Weights of a small image classifier.
Model: 8.58M parameters, 24-pixel images, arch vit, activation relu, layers 8, width 256.
Training: nadamw at rate 0.0014, 14200 steps, batches of 128, held-out accuracy 42%.
Data: trained on photos of plants and fungi (iNaturalist), 90422 training examples, 20.1 epochs.
Rows from block 5, named by matrix and row number. Rows with one number belong to one attention dimension. Each number is 128 + 32 x the weight over its row's rms, rounded and kept within 0 to 255. All counts start at 0. After the name is the row's rms in percent of the matrix's.
# v: attention value (model.blocks.5.attn.v.weight, 256x256), inputs 0-63
# proj: attention output (model.blocks.5.attn.proj.weight, 256x256, transposed), outputs 0-63
v.152 096 [122 144 142 146 109  73  81 131  77  90 159 194  94 114 118 117 113 103 111 122 129 132  87 143 116 163 156 160 126 153 146  91 111  91 164 109 127  98 147 135 113 164  77  38 121  96 130 170 132 112 105 149 146 111 167 123 107 114  92 141 136 198 165 136]
proj.152 099 [ 48 118  66  96  89  97 166 146  78 155 123 134 122 140  90 179 177 133 123 118 144 164 177 102 139 131  91 116 143 103 114 135 115 119 141 131 128 126 150 129 158  81 148 180 188 145  52  93  75 122 168 107 107 173 114 122 153 156 119 141  94  88 128 127]
v.153 109 [140 113 158 168 193 125 167 113 171 153  55  49 126 146  90 111 157 171 120 148  45  93 110 132 175 111 116 125 173 145  94 150  90  48 118 108 104 139  90  97 117 142 199 156 130 146 118 130 156 104 200 101 148 106 110 119 141 174 171 117 146 106 106 110]
proj.153 109 [169 101 179 157 138 144 118 107 151 152 135 112 144 137 193 120 104 134 145 177 114 108  93 180 114 128 152 141  97 151 150 129 141 155 173 121 155  97 150 116 121 152 176  96 127  76 173 123 101 125  44 183 117 149 165 208 115 141 105 128 124 109  93 163]
v.154 105 [146 125 152 100 170 141 172 122 122 184 145  67 119 135 124 175 158 163 153 174  89 112 111  89 127 104 170 127 147 116 121 147  95 125 159 135 127 115 116  92 129 126 155 164 122 156 112 135 125 160 156 111 125 107 131 124 134 195 171 119 142 109  93 110]
proj.154 104 [120 111 161 169 180 143  76 148 172 147 140 112 126 184 141  80 104 142 110 205 134 149 164 162 119 136 154  83  93 135 151  96 142 101 112  74 166 129 150 134 139 127 185  91 137  67 165 171 144 127  83 127 131  77 112 139  98  74 104  87 142  70  88 141]
v.155 100 [132 110  89 154 208 190 144 160 134 138 143  45 138 147 149  76 108 110 101 153 147 103 162 195  88 118 161 148 156  98  77 157 141 174 107 115 182  97 108 168 130 120 127  71  73 107 110  82 136  98  68 129  80 139 106 165 168 126 128 133 173 110 131 198]
proj.155 098 [ 95 114 116  84  96 124 101 142  83 152 101 195 130 111 128 151  90 132 149  99 126 161 109  59 168 129 109 157 204 165  88  69 171 118 155 147 150  96 104 174 133 144  90  75 176 115 107 117 126 161 192 143 187 110 102 151 125 153 121 130  72 120 105 119]
v.156 097 [138 141 154 170 132 114 132 126 135 143  97 100 142 109 107 165  96  47 147 100  98 101 167  88 151 161 111 142 180 129 123 100 149  97 113  94 154 143 130 209 156 179 116 174 178 150 189 137 141 133 117 110 128 111 115 142 133 110 147 146 109 139 133  73]
proj.156 096 [ 94 143 111 124 117 126 167 109 123  93 101 124  84 146 128 135 191 183 113 144 121  91  70 163 124  85 172 139 145 112 105 164 115 100 169 151  88 139  81  61 127 126 131 139  66  99  66 177  82 155 145  96 110 113 111 152 110 161 101  85 146 169 114 119]
v.157 096 [111 153 161 135 143 144  97 127 138 112 159  37 139  82 162 149 121  69 111 133 127 106 187 103 179 126 126 126 212 161 135 116 114 129 111 157 101 129 146 106 155 163 117 100  98 140 110  86  98 162  73 141 113  88 132 120 125 182 194 134 183  67 149 160]
proj.157 093 [130 129  92 130 152 146  92 125 123 131  92 137 104 167 139 148 146 181 150 160 158 108 114 131 140 131 102 171 111 143 154 124 149  84 135 112 155 159 109  69 212 108 121 186 173 131 111 232  78 113 173 100 126 115 118 182 107 142 117  38 106 151  86 112]
v.158 097 [132 114 167 177 170  71 173 101 148 133 119  75 147 111  80 128 106  79  56 161  88 109 112 101 137 109 144 168  96 143 175  93 133  78 106 137 136 104 182 149 185 189 141 198 165 175 185  75 140 151 103 137 101 114 152 141  91 125 154 133 118  64 165 109]
proj.158 095 [ 97 138 147 136  90 169 121  89  99  86 168 114 132 135 189 145  96 120 128 171 124 133 111 186 111 119 147 130 124 156 155  95 143 144  97 132 130 138 100 102  61 131 117 120 104 144 100 166 101  75  92 136  52  77 146  88  98 132  52  34 132 178 121 117]
v.159 110 [147 120 132 161 117  84 114 104 119  80 116 160 166 181 137 126 181 132 106 121 129  86 120 142 159 152  64 117 163  82  83 125 129  51 115 128  90 152 139 150 147 130 178 170 175 182 185  65  96 110 168 142 176 128  96 122  94 106 147 136 119 136 107  85]
proj.159 107 [174  96 131 124  83 149 142 126 125  96 151 118 114  67 183 105 115 101 113 139 135  89  97 163  98 102 154 134 140 171 127 164 161 146 114 151  97 114  87 117  81 133 113 159  76 166  98 125 153 171  29 130 119 182 181 138 151 119 123 143 139 189 162 126]
v.160 096 [155 144 134 132 152  73 121 189 139 132 127 158 135 123 114 173 151  95 124  91 153 166 110 116 157 114  53 136 109 138 140  92 154 171 123 124 104 143 181 144 135 132 154  68 131 115 140 148 151 126 109 149 141 143 113 119 153 143  94  95 151 139 149  77]
proj.160 096 [109 171 114 106 114 112 104 117 197 114  89 116 135 175 169 158 148 150 134 150  80  79 133 145 104 174 199 100 124 176 133 197 129 163 117 144 126  68 135 116 164  80  55 131 109  92 148 155 112 114 126  95  97 163 131 168 190 128 166  99 135 143 124 102]
v.161 100 [107 178  92 145 101 108 132 168 119  66 168 176 133 148 112  98 126  89 149  72 176 152 128 128 155 141 121 138 127  71 174 117 121  84 152  97 169 120 168 164 116 118 110  85 204  96  88 129 179 146 113 141 109 135 127 101 222  90  71 165 134 131 124  92]
proj.161 098 [167 105 147 143 146 108 146 113  95 148 175 149 176  76 167 133 107 166 121 179  97  92  86 147  48 155 160 122 134 170  90 129 173 146 113 151 131 148  94 160  74 178 144  87  92 142 150 123 143 162  69 120 162 158 131 170 129 104 154 181 121 133 143 115]
v.162 097 [116 113 122 170 121 125 146 105 130 205 111 106 122 159 125 143  57 179 205 151  63 127 105 152 111 115 113 141 196 166  77 151  98 110 125 173 106 147  82 106  96 160 139 193 125 121 168 164  73 148 173  69 122 148 142 161  81 167 157 126  76 153 122  88]
proj.162 102 [131 155 116 120 127 121 118 110  82 103 104 169 104  94 103  68 195  88 136  99 198 188 171 120 157  93 100 128 110 115 144  97 108 128 160 138 114 141 164 113 139  78 169 159  93 149 105  90 124 103 126 128 126  81  71  98 125 147 125 165 168 123 126 141]
v.163 103 [133 189  95 132  81  91 130 103 154 114 116 154 111 115 106 138 137 112 111 116 136 167 110  79 148 106 137 110  62 121 166 143  98 140 146  64 141 102 129 103 128 121 107 144 139 179  94 153  31 108 104 147 102 153 156 165 132 114 104 159 102  95 143 114]
proj.163 098 [140 126 108 199 192 139 130 190 101 135 152 142 113 141  94 130  63 123 108 122 159 121 154 142 135 166 124 155 160 104 174 152 155 139 126 109 159 188 113 117  99 120 165 116 126 118  58  62 141 157 106 104 130 199 165 102 104 119 117 204  75  80 134 141]
v.164 096 [159 125  94 111 116 169 112 194 126 133 123 128 126 100 135 246 146 104 153  90 152 169  92  96 160 140 139 156 106 116  92 115 140 121 125 140 116 149 109 153 116 127 122 122  74 107  92 148 183 136 104 173 109 134 146 114 115 157 106 132 166  92 119 180]
proj.164 096 [117 132 170 151  82 120 139 143 180  85  71 103  83 167 151 112 118 138 123 161 102 110 134 128  93 122 165 122  92 138 128 174 122 144  89 132  90  71 151 104 145  86 127  98 149 151 130 140  86 154 131  98 155 148 163 158 118  91 120 107  77 161 191 132]
v.165 102 [135 144 143  86  90 150 126 134  98 148 100 128 108 137 113 131  89 153 141 186 189 152 126 121 109 151 120 161  84 135 121 146  82 205 152 153 202 124 111 139 173 149  95 164 110 147 131  89  67 104  99 149  86 109 115 129  81 129 163 121 166 124 144 137]
proj.165 102 [174 124 162 161 160 155 138 132 138 126 140 167 167 117 118 144  91 130 158  64 153 115 148 177  96 125 119 116 159  62 118 120 104  88 132  89 155 143 125  93  89 169 189 131 140 157 123  96 149 147 175  73 136 158 138  89 119 171 134 203 106 135 148 127]
v.166 094 [133 156 111  91 146 113 148 115 177 101 132 114 176 123  80  68 169 134  93 132 160 118 144 115 113 151 137 106 137 125 144 113 149 142 126  93 107 114 147  98 177 120 140 139 115 157 176  73  95  57 112 103 135 169 111 161 129  65 120 128 124  82 104 127]
proj.166 099 [133  95  99 172 189 142 132 156  51 136 165 160 117 105 120 114  69 120  89 142 123 112 120 119 146 150 112 111 165 106 107 117 118  95 132 128 171 168 137 166  62 147 127  86 179  72 116 133 203 174 101  81 133  87 130  86 168 165 131 131  92  98 160 170]
v.167 106 [117 144 141 110  79 137 100 127 170  43 163 136 194 184 150  84 216  90  55  78 198 164 159 140  96 159 105 105  46 115 124 114 173 118 179  93 134 106 120  88 147 108 132 103 116 150 127  53  81  96  84 141 125 130 186 116 120  87 127  98 148 111 157 121]
proj.167 106 [145 125  83 180 172 108 111 153 122 188 171 145 162 105 121 130  51 141 148 168 101 105  77  86 177 135 165 105 182 157 121 106 129 138 103 115 133 189 122 187  97 156 102 100 141 118 186 149 123 147 128 109 106  95 150 138 141 159 161 118  86  89 167 144]
v.168 112 [146 106 130 109  91 152  75 110 122  58 163 147 137 101 107 107 136  92 126  59 179 119 170 144 107 158 206 168 101  84 122 111 161  77 104  70 135 110 167 189 121 108 118 101 114 117 124 144  82 153 120  97 138 151 109 103 151  97 101 127 147 155 159 144]
proj.168 112 [129 158  92 144 163  92 134 101  79 143 170 122 145  97 112 137  79 138 112 148  93 126 111 112 124 119 111  70 215 182 105 114 165 145 141 118 122 148 104 165 113 171 142 113 133 161 161 146 145  70 111 160 109 106 198 166 151 139 131 132  74  98 131 119]
v.169 100 [104  97 123 169 107 128 162  54 155 105 148  97 143 161 122  56 100 178 133 174 146  77 135 125 114  96 117 130  86 148 160  90 116 115 157 152 117 128 104  73 184 157 145 176  83 144 137 127  82 124 163 141 171 112 133 138  93 148 185 130 125 105 129 131]
proj.169 107 [137 134 100 157 153 144 100 141  65 156  87 160 112 124 119 176 160  59 105 117 134 153 149 106 160  88  92 189 133  52 149 140 120 104 156 141 165 168 142 112 100 163 117 126 136 131  99 127 152 103 142 136 100 111 119  92 145 137  89 184 160 114  93 182]
v.170 087 [173 156 135 142 117 158 116 199  78 129 122 132 127 127  95 167 124 143 177  88 124 191  74 122 131 102  78 152  99 102  64  97 102 118 172 122 184 102 141 149 145 147 133 140  63 124  99 123 108 120  70 165 122 146 104  82 142 125 188 101 147 117 154 138]
proj.170 090 [131 153 138 122 110  90  85 177 193  83 106  61 145  91 177 145 161 150 115 139 146  71 145 148  70 164 173  86 105  99 137 143 125 125  93 102 123  88 149 121  91 129  99 113 146  94 161 151  87  83 171 139  99  93 157 127 152 138 109 128 118 145 115 130]
v.171 110 [140 101 132 164 107 161 116  71 103  79  99 178 182 182 151  85 154 136 106  95 135 124 120 150 161 138  85 106  79 143 131 118 160 105 113 152 121 113  74  87 170 154 137 177  85 151 146  82  69 107 135 124 113 153 109 126  99  93 176 125  76 159 154 118]
proj.171 108 [171 129  97 113 153 128 113 162 108 162 178 155 122  84 120 114  87 131 105  83 176 132 102  97 143 112 130 153 160 102 112  75 103 134 161  94 149 191 111 179  88 167 138 131 178 140 143 100 153 129 127 151 128  76  58 103 113 188 112 153 130  67 142 142]
v.172 107 [102  82 101 130 110 133  98 189 116 111 123 173 113  77 172 121  58 165 195 102 107 172  75 121 103 107  96 143 150  63 141 126  87 155 142 166 126 111  95  90  98  80 138 159 125 166 129 159 118 174 137 137 135 144  94 116 107 160 116 125 157 106 151 156]
proj.172 106 [136 162 178 178 112 133 105 166 139 114 102 128 122 150 136 173 178  83 104  93 170 105 131 146  99 115 144 117  87  85 122 149 138 127 129 109  94 125 168 121 107 162 133 160 127 142  97  97 158 115 127  83 118 157 142 101 177 100 156 210 155 131 156 114]
v.173 107 [ 92 100 116 162 163  93 142  96 148 102 159 164 109 122 174  49  90 118  95 138 154  92 130 176 148 150 154 114 146 196 129 153 109 153  55 153 109 156 148 147 148 148 138  78 166 134 100 139 161 134 170 128 130 124 115 107 142  81  95 128 116 145 128 173]
proj.173 106 [ 97  88 154 115 134 126 160  94 133 156 192 160 126  60 150 141 179 108 112 160  86 150  85  67  99 133 125 170 107 166  97  89 151 112 134 165 135 122 103 134 161 125 102 162 110 133 138 122 199 148 162 224 208 141  93 190 135 159 141 128 180 147 123 127]
v.174 098 [158 118 178 152  90 128  70 139 107 112 110 124 140 145 122  98 126  88 142  98 166 103 118 151 119 106  97 154  73 153 104 142 109 100 132 149 157 148 129 124 143 172 118 145 182 113 190 133 102 142 151 119 105 155 137 202  95  76 116 163  77 187 147 133]
proj.174 098 [169 126 135 100 195  95 185  80  94 140 169 171 172 103 119 117  98 157 146  92 118 172 105 133 151 105 129 100 203 153  75  83 133 136 180 106 138 178  93 177 102 168 181 159  89 208 142 124 139 110 107 102 130 133  93  96  96 180 134 147 137  89 153 167]
v.175 099 [128 188 118 139 123  92  86 124  70 138 112 185 140 128 116 170 158 102 143  69  62 185 109 138 164 133  99 122 107 106  95  91 152  90 144 114 196 112 135 209 149 156 102 105 171 117 132 149 125 110 183  72  62 111 105 130 161  96  76 146 123 146  92  69]
proj.175 102 [137 144  90  76 188  68 104 107 151 102 168 133 139 128 149 150 121 156 103 121 130 140 107  82 148 161 140 125 170 164 202 182 112 146  91 113  85  83 101 112  88  66 179 134 149 132 145 147  96 158 104 155 141 117 170 167 137 144 159 130 163  99 136 103]
v.176 090 [152 160 130 146  97 120  70 118  92 181 141  86  83 137  98 153  96 168 169 111  98 139 114  56 102 120 163 172 132 135 160 117 132 108 149 109 119 134 107 109 153 155 147 148 149 129 186 135  79 150 165  87 105  93 159 169 111 107 155 134  94 173 159 103]
proj.176 095 [105 167 103 102 142 161 145 115  98  71  41 116 108 152 120 111 193 117 101  95 124 166 156 192 181  66 104 107 136  77 108 140 100 162 159 165 154 176 138 123 128 144 165 131  76 143  62 117 159  97 109 149  88 140 116 120 123  99  97 126 165  65  71 127]
v.177 086 [ 94 127 107 161 164 146 120 168 165 154 188 162  90 102  93  97  52 185 149 125  85 110 137 111  91 125 148 159 155 125 175 170  79 136 181 103  84 160 117  93 128 101  96 113 162  97 105 122 176 133 216 156 117 113 163 134 116  99  80 119 148 144 147 133]
proj.177 087 [157  77 165 153  59 156 151 145 117 107 134 131 150 112 149 160 189 100 132 122  80 141 146 113 123 101 107 148 111 117 119 119 134 164 156 167 139 143 135 145 134 130 165 121 105 111  75  79 147 180  54 134 167 170  89 113 153  89 154 163 152 118 114 123]
v.178 099 [117 120 139 157 105 183 103  89  89 147  77 107 112 128 147 152  57 135 168 141  75 135 146 129 158 139 126 120 138 155  73 157 147 141 155 189 145 149 120 129 156 142 120 138 167 122 180 129 156  91 154  85  56 121 110 154 103 162 182 113 121 194 103 128]
proj.178 099 [140 109 139  55 159 163 166 108 143  96 133 153 165 130 125  93 159 136 142  60 181 223 158 123 156  92 114 175 119 135 155  94  94 156  68 140 111 111 105 138 107  94 201 166 115 159 113 147  68 143 164 166 145  86 106  91  69 145 137 146 130 102 122 122]
v.179 096 [174 152 116 185 103 162  98 174 153 163 120  55 131 112  95 213  77 124 124 133 141 130  98  79  94 139 155 171 138 108  89  84  97 104 119  78 125 126  89 137 138 106  93 153 148 140 130 119  78  81 115 125 143 107 155 175 152 177 178 120 129 134 150 110]
proj.179 097 [116 158 155 127 138  86 115 125 124  77  85 117 143 195  93 115 129 158 102 107 168 116 171 179 154 151 133  80 176  73 104 101 111 163 128 115 121 162 151  89 110 170 219 158  93 112  79 160  77  91  67  64 126 118 142 115 118 105  90 122 108  99 110 140]
v.180 095 [109 146 134 140 108 107  97 136  79 163 115 154  88 107  52 166  84  95 159 100 145 135 134 100  98 154 154 145 135 136  82 131 134  80 154  97 119 129 158 208 149 101 107  97 150 109 110 176 130 139 188 167 106 110 112 139 149 180 102 135 137 187 113 100]
proj.180 099 [147 139 163  77  92 102 134  91 135  83 124 115 143 113 148 151 174 157 165 127  76 137 152 127 121 133 117  84 144 145 150 160 100 191 109 168  49  55 109 100 150 128  97 149 101 155 108 143  87 124  47 146 142 193 154 153 169 123 120 117 142 121 152  82]
v.181 086 [136 157 156 102  94 194 107 179 125 135  76 141  83 115 176 134 108  98 161 137  92 166 152 122 140 111 168 135 182 119 122 125 113 131 146 131 151  94 108 177  92 147  66 128  69 139 122 111 135 158  92 164  99 125 140 125 129 152  95 128 178 115 157 167]
proj.181 092 [128  84 192 105 110 161 129  95 112 128 112 115 136  76  97 143 114  68 137 133 192 115 135 135  60 152 149 130  77 152  90 132 129 162  86 124  75  48 157  97 148 110 134 121 113 147 107 122  91 153 182 126 147 120 188 135 130 174 129 114 135 175 170  77]
v.182 101 [125  84  98 165 217 132 105 216 187 143 166 108 113 114 156 145 125 153 105 107  95 129 143 124 142 109 142 141 187  93 111 112 121 137 115 130  43  96 126 101  93  91 172  45 101 145 106 140 134 131 149 136 221 141 146 166 136 148 130  90 153  75 134 188]
proj.182 099 [ 75 179 157 115  68 134 152 123 122 121  68 111 134 164 130 138 117  75 110 166 100 108 131 167  87 137 129  96  74 172 128 145 192 123 104 167 138 111 125 153 165  97  77 135 149 103 130 102 129 112  87 170  94 134 150 163 161  67 141  59 103 140 138 102]
v.183 094 [ 86  94 107  99 155 178 216 160 140 130 127  83  90 103 177 191  79 176 140 182  91 124  86 135 130 114 117 103 155 140 124 160 147 171 156 160 120 125 126 134  92 133 136 127  71 128  61 159 192 174 101 120 137  74 128 123 143 150 131 125 167  52 123 136]
proj.183 099 [115 167 153 124  80 152 111 103 146 133 100 119 114 150 170 138 160  96 146 175 130 111 160 107 139 113 141 170  17  90  97 155 117  87  88 124  93  36 147 118 133  84  80 110 137 121 124 129 104 150 191 129 116 106 123 121 107 126 126 126 130 220 110 128]
v.184 106 [151 136 134 110 104 168 120 173  73 135 116 153 125 112 161 172 126 129 144 107 120 135 108 169 161 109  73 147 117 142  58 127 122 141 151 164 175 137 123 158 117 138  89 140 129 144 126 166 162 168  92 113 112 121 106  82 135 139 133 131 144 107 112 177]
proj.184 107 [170  89 155  92 108  96 117 109 187 117 156 112 166  98  89 128  94 152 149  77 186 130  90 109 104 132 149 151  56 149 133 153 102 161 101  61  69  81 152 140 122  75 141 143 117 139 150 129  87 147 178 158 163 160 132 170  60 133 147 138 121 143 122 136]
v.185 106 [ 71  98 168 107 162 184 116  91 112 157 120 160 141 121 189  92 124 156  84 132 176 108 182 137 180 102  82 107 123 152 133 149 125 184 164 168 165 129  88 108 153 135 158  91  61 183  89 108 145 162 122 129 177 156 121 111  92 123 158 125 146  71 158 210]
proj.185 105 [133 127 111 129  79 150 116 130 155 122 177 131 164  80 106 136  73 108 159 151 130 157 110  92 113 112 112 156  51 123  82 140 109 119 123 118 103 131 156 136 115  99  89 171 141 136 163  93 171 130 168 141 112  96 113 108 158 146 133 187 129 134 139 107]
v.186 089 [130  95 102 156 151 124 141 102 185 180 136  87  66 120  54 117 106 156 131 191 107  77 147  89 106  93 238 123 163 165 171 141  96 129 207 135 124 155 133  89 113 104 124 148 193 144 137 133 147  78 148 104 135 141 131 136 118 125 174 105 116 167 104 108]
proj.186 088 [102 142 126 147 109 124 142 113  89  89  91 112  80 190 146 129 150 119  92 132 121 158 147 121 184  65  88 186 143  92 147  89 125 128  95 185 174 126 119 106 152 144 135 128 121 120  86 145 161 158 100  88 110 114  81  83 126  70  88 151 136 121 126 171]
v.187 100 [112 137 110 144 162 175 108 159 132  95 145  83 128 134 166 106  72 165 143 107 153 140 182 129 142 124 204 130 131  56 149 145 110 131 126  89 139 140 127 156 145 122 106 101 133  87  77 138 167  84 162 104 116 118 162  97 184  84 118 112 116 164 120 170]
proj.187 102 [140  88 152 166 123 165 160 118  95 112 147 144 221 113 116 134 150  91  77 183 163 121 111 154  78 151  90 167 101 151  67  89 154 128 140 117 104 124 108 132 115 164 168 108 127 150 113 100 117 161  84 151 165 119 112 161 106 138 126 116 155 155 139 110]
v.188 094 [ 80 123  99 126 202 124 148  61 104 124 118 122 118 143 146  99  94 187  94 164  69  76 155 170 170 129 133 101 167 129 101 169 111 106  98 139 137 134 123  75 135  85 117 156 139  89 137 138 148  82 206  95  70 121 120 138 113  89 118 147 101 148  86 122]
proj.188 096 [138 100 133 129 129 149 143 146 116 149 145 192 119 144 135  97 116  70 148 113 119 188 137  81 150  85  45 184 129 122 155 103 123 135 140 138 139 149 118 150 126  99 157 125 118  92  68 142 154 182  86 184 153  91  73 106 138 135  78 121 154 141 142 119]
v.189 092 [118 107 165 127 105 178 169 106  68 177  96 131 124 134 177 128 152 158 163  98 115 136  81 136 140 126  65 136  98 139  40 147 136 150  93 166 117 136 143 190 132 162 117 125 122 120 137 159 169 155 129 109 138  98 128 105 142 172 153 125 127 144 122 148]
proj.189 101 [143 102 148  70 142 143 140 117 210 114 132 116 150 109 140 137 141 112 167 124 116 122 140 136  97  82 183 130  96 145 144 147 107 122 128  96  82  48 144 118 139  73 150 140 109 164 148 165  80 137 202 133 121  85 114 155 104 147 138 105 170 150 105 118]
v.190 105 [165 141 119 154 113  67 161 111 116  90 170 154 140 135  93 118 139 139 145  68 159 145  86 120  88 122 204 152  95 150 182 103 118  91 146  54 145 160 168 151 101  64 130  93 178  60  87 150 119 101 154 103  80 111 147  96 195  77  55 155 113 141 103  76]
proj.190 106 [150  99 120 144 149  96 158 143  71 130 134 114 117 114 156 148 183 143 124 153 104 101 130 170 117 132 115 102 194 151 142 121 136 137 141 136 129 125  81 132 134 150 127 109 106 119  96  95 170 127  39 158 149 216 135 172 154 113 142 163 157  77 159 123]
v.191 100 [ 89 115 115  97 167 173 117 172 135  81 153 197  91 102 103 150 163 141  96 145 181 152  75 102  92 101  68 145  91 123 139  96  61 216 136 155 141 115  46 142 145 180  90 154 113 171  53 119 138 115  74 162 125 146 110 116 126 136 132 132 144  57 158 158]
proj.191 096 [134 168 130 225 106  93  93 160 113 143 132 140 147 164 147 122 102 100 124 109  86  81 129 152 130 124 138  84 105  69 138 169 159  33 132 107  91 117 147 148 114  91 157 149 172 127 107  29 170 114 143 114 186 168 128 158 122  95 158 204 155 124 157 112]
v.192 090 [210 136 161  51  89  42  72 172  96 129  98 149 139 105 117 120 113  65 112  64 108 101 110 121 141 139 107 120  97  83  87 105 156  87 122  80 144 126 196 170  98 183 170 128 100  67 140 143 119 181  68 110 164 129  91  97 172  99  90 146 142 110 203 122]
proj.192 092 [113  52 108 171 151 188 173 126 152 154 158 116 153 126  72  88 146 142 168 181 158 172 116 116  68 100 149  91  96 129 156 108  92 175 133 127 130 109  82 153 102 148 156 118 112 184 127 102 146  88  90 132 104 179 189 168 121 109 171 143 103 130  88 102]
v.193 098 [ 89 135 223 159 120 115 182 111 147 175 174 145 134  99 108 154 100 133 150 133 127 163 129  95 204 111 151 128 164 143 181  63 104 132 149 151 110 130 155 125 163  69 155 128 152 117 147 193 146 169 138 113 123  99 150 138 172 136 147 106 147 129  83  68]
proj.193 099 [124  78 119  75 143  98 172 105 107  78 132  96 123 149  65  85 113 146 136 138 140 134  89 141  99 104  99 189 142 156 131 128 148 142 101 110  88 141 119 129 121  77 149 183  80 153  95 140 130 140 146 132 166 142 125 168 153 127 103 180 150  80 161 158]
v.194 095 [ 84 135 168 148 105 153 139 110 133 172 138 165 120 140 128 193 124  94 174 126 141 135 132 134 102  91 105 144 159 143 131 169 107 131 110 188 111 159  63 122 106 118  80  78 153  93 146 153 167 116 113  99 175 126 135 134 175 177 118 139 129 136  83 148]
proj.194 099 [116  90  75 116 118  97 161 181 145 108 169 117  92 151 112  90 134 161 107  78 125 136  85 123 104 129 179 132 155 154 137  99 142  98 112 155 152 178 144 119 157  28 105 149 136  72  62 143 100 128 157 125  96 123 130 119 185 111  82 127 143 122 158 109]
v.195 097 [ 49 130 163 138  82  83 165 151 106 128 140 176 127 128 149 155 115 187 165 172 135 183 137 106 155  81  93 116 165 143 129  97  95 112 151 172 125 127 119 150 137 107 134 196  87 106 126 148 157 141 105  88  80  97 113 132 128 208 154 112 121 107 133 123]
proj.195 096 [119 100 154 133 115 120 132 159 111  99 174 120 143 169 105 112 154 109 139 142 151  92  76 177 135 129 143 132 143 142  94  72 141 135  90 136  43 113 130 150 137  69 140 160 115 146  85 114 129 139 170 135 180 141 168 152 163 103 117 165 190 119 126 178]
v.196 098 [144 123 143 129 125 184 104 104 153 176 123 102 153 177 159 142 104 144 247 167  98 147 145 146  83 103 126 128 197 116  84 175 133 119 116 173  91 149  85  71 102 108 123 128 165 143 141 155 175 140 145 169 173 131 144 104 167 146 185 147 130 141 112 113]
proj.196 103 [123 134 137 119 179 110 129 183 121 172 151 116  77 110 106  66 100 196  58  74 171  80 130 132 156 161 133 145 154 135 175 116 147  90 125 158 163 168 185 113 155  79 100 148 140  59  71 114  80 145 159  80 138 115 120 136 109 153 124 140 133 153 110 196]
v.197 094 [ 73 128 123  96 160 179 132 121 129 121 159  39 134 108 169 137 112 168 119 118 113 124 143 182 189  97 150 144 125 171 114 176 124 161 123 139 173 139 133 142  96  89  48 134  70 200 101 121  98 118 146 141 118 124 172 138 150 164 187  94 131  91  85 156]
proj.197 097 [132 128 163 114 113 110  95 118 116 142  86 117 116 132 102 146 128  89  93 156  92 123 169 131 109 129 133  74 138  92  79 142  81 122 178 144 154  97  62  71 134 111 150 100 154 132 115 160  90 136 146 151 132 102 161  79 168 155 131 165 160 109 158  96]
v.198 106 [190 116  92 103 116  88 110 136 146 161  84 144 157 133 138 124 135  97 127  87  45 111 137 126  89 163 101 124 133  77  83 138 153 128 109 134 108 149 145  99  93 143 122 103 178  94 191 104 161 139 119 111 134 148 121 122 154 115 152 178 108 158 128  87]
proj.198 108 [106  56 106 194 162 157 217 149 128 168 190 185 114 105 105  65  70 108 137 183 180 191 113 109 100 153 170  85 139 183 193 107 113 114 144 126 145 130 150 166 171 156  93 110 133 140 135 136 130 103 141  99  79 129 105 130 128 112  94  97  67 178  90 141]
v.199 110 [111 108 183 191 155  89 185 130 118 137 128 159 165  85 113  65 111  96 184 191 191 169 113 100 124 155 145 129 100 152 144  78  94 124 181 166  99 157  85 160 182  80 151 152 147 147 122  96 155 159 132 154 144  99 165 120 151 125 128 125 151 130 115  87]
proj.199 107 [126 120 154 114  95  91 148 125  83 140 169 163 132 172 150 102 164 139 119 128 155 126 156 167 146  88 139 122 168 144 148 124 160 117  89  88  45 151 193 154 114 179 145 116  55 178  90 110 199 116 144  47 112 184 129 147  74 151  91 133 145 109 171 156]
v.200 111 [ 89 161 175 107 114  64 134 147 116 100 116 116  95  98 126 147 118 179  63 124 175 124 113 130 217  93 101 130 113 152 136 140 131 167 138 122 134 104 158 168 129 105 141 167  82 173  77 119  98 134 128 106  76 111 138 141 105 182 144 138 127 118 129 151]
proj.200 115 [129 104  90  91  70 155 111  81 141 121 103  97 158 171 156 145 140  59 151 128  61 171 132 168 129  76 123 117 126 122  56 101  82 122 128 135 118  86  82 114  89  83 160 126 118 113 135 157 122 124 145 188 162 133 164  96 170 125 139 160 167 123 137 117]
v.201 099 [141 112 149 155 142 125  82 107 124 159  91 133 131 104  91 115 189 150  86 166 194 101 131 147  92 108  96 126 127 227 152 139  81 147 149 183  57  99 124 162 136 122 181 105 182 149 175 134 132 178  94 197 189 119 122 120 113 138  80 127 133 107 142 116]
proj.201 100 [158 123 154 103  88  84 132 105 126  54 151 193 142  81 158  68 156 125 105  54 102  87 112  80 179 123 158 183 133 127 121  57 139 143  75  93  85 120 110 156  93  53 154 133  77 152 113 177 166 102 181 129 144 161 126 139 154 122 181  87  97 110 126 123]
v.202 093 [154 147 113 171 114 173 107  93 107  84 140 126 116 144 123 103 132 113  78  97 106 121 100 105  95 173 123 126 123 120 137  76 133 115 172 131 156 112 182 131 157 135 135  89 173  84 118 137 124  55 130 192 124 148 131 155 151  72  35 161 164 145 169 113]
proj.202 091 [169 128 126 138 150 112 126 100  97 156 166 152 205 126 140 133 133 154 128 128 177 164 189 150  95  89 127 131 125 116 139 159 148 133 159 118 136 116  94 133 123 147 168 191 100 149  71 123 188 156 115 179 134 140 120 109  84 134 138 131 109 130  93  78]
v.203 101 [ 83  91 134 101 107 184  88  90 126 121 168 143 154 149 158 136 135 149 162 110 187 162 206 164 123  96  95 131 141 124  81 160 107 130 123 138  38 124  97 115  59  82 156  80  89 140 138 186 144 187 152 159 152 130 153  84 152 111 133  96 163 148 145 146]
proj.203 104 [ 89 102 166  71 121 137 192 126 141 134 106 102  98 131 113 104 129 161  79 110 113 145 169 127  90 143 114 103 141 103 160 111  77 113 175 146 169 126 124 104 163  74 135 146  97 145  74  70 116  77 117 131  80 157 130 151 117 132 167 200 115 114 139  61]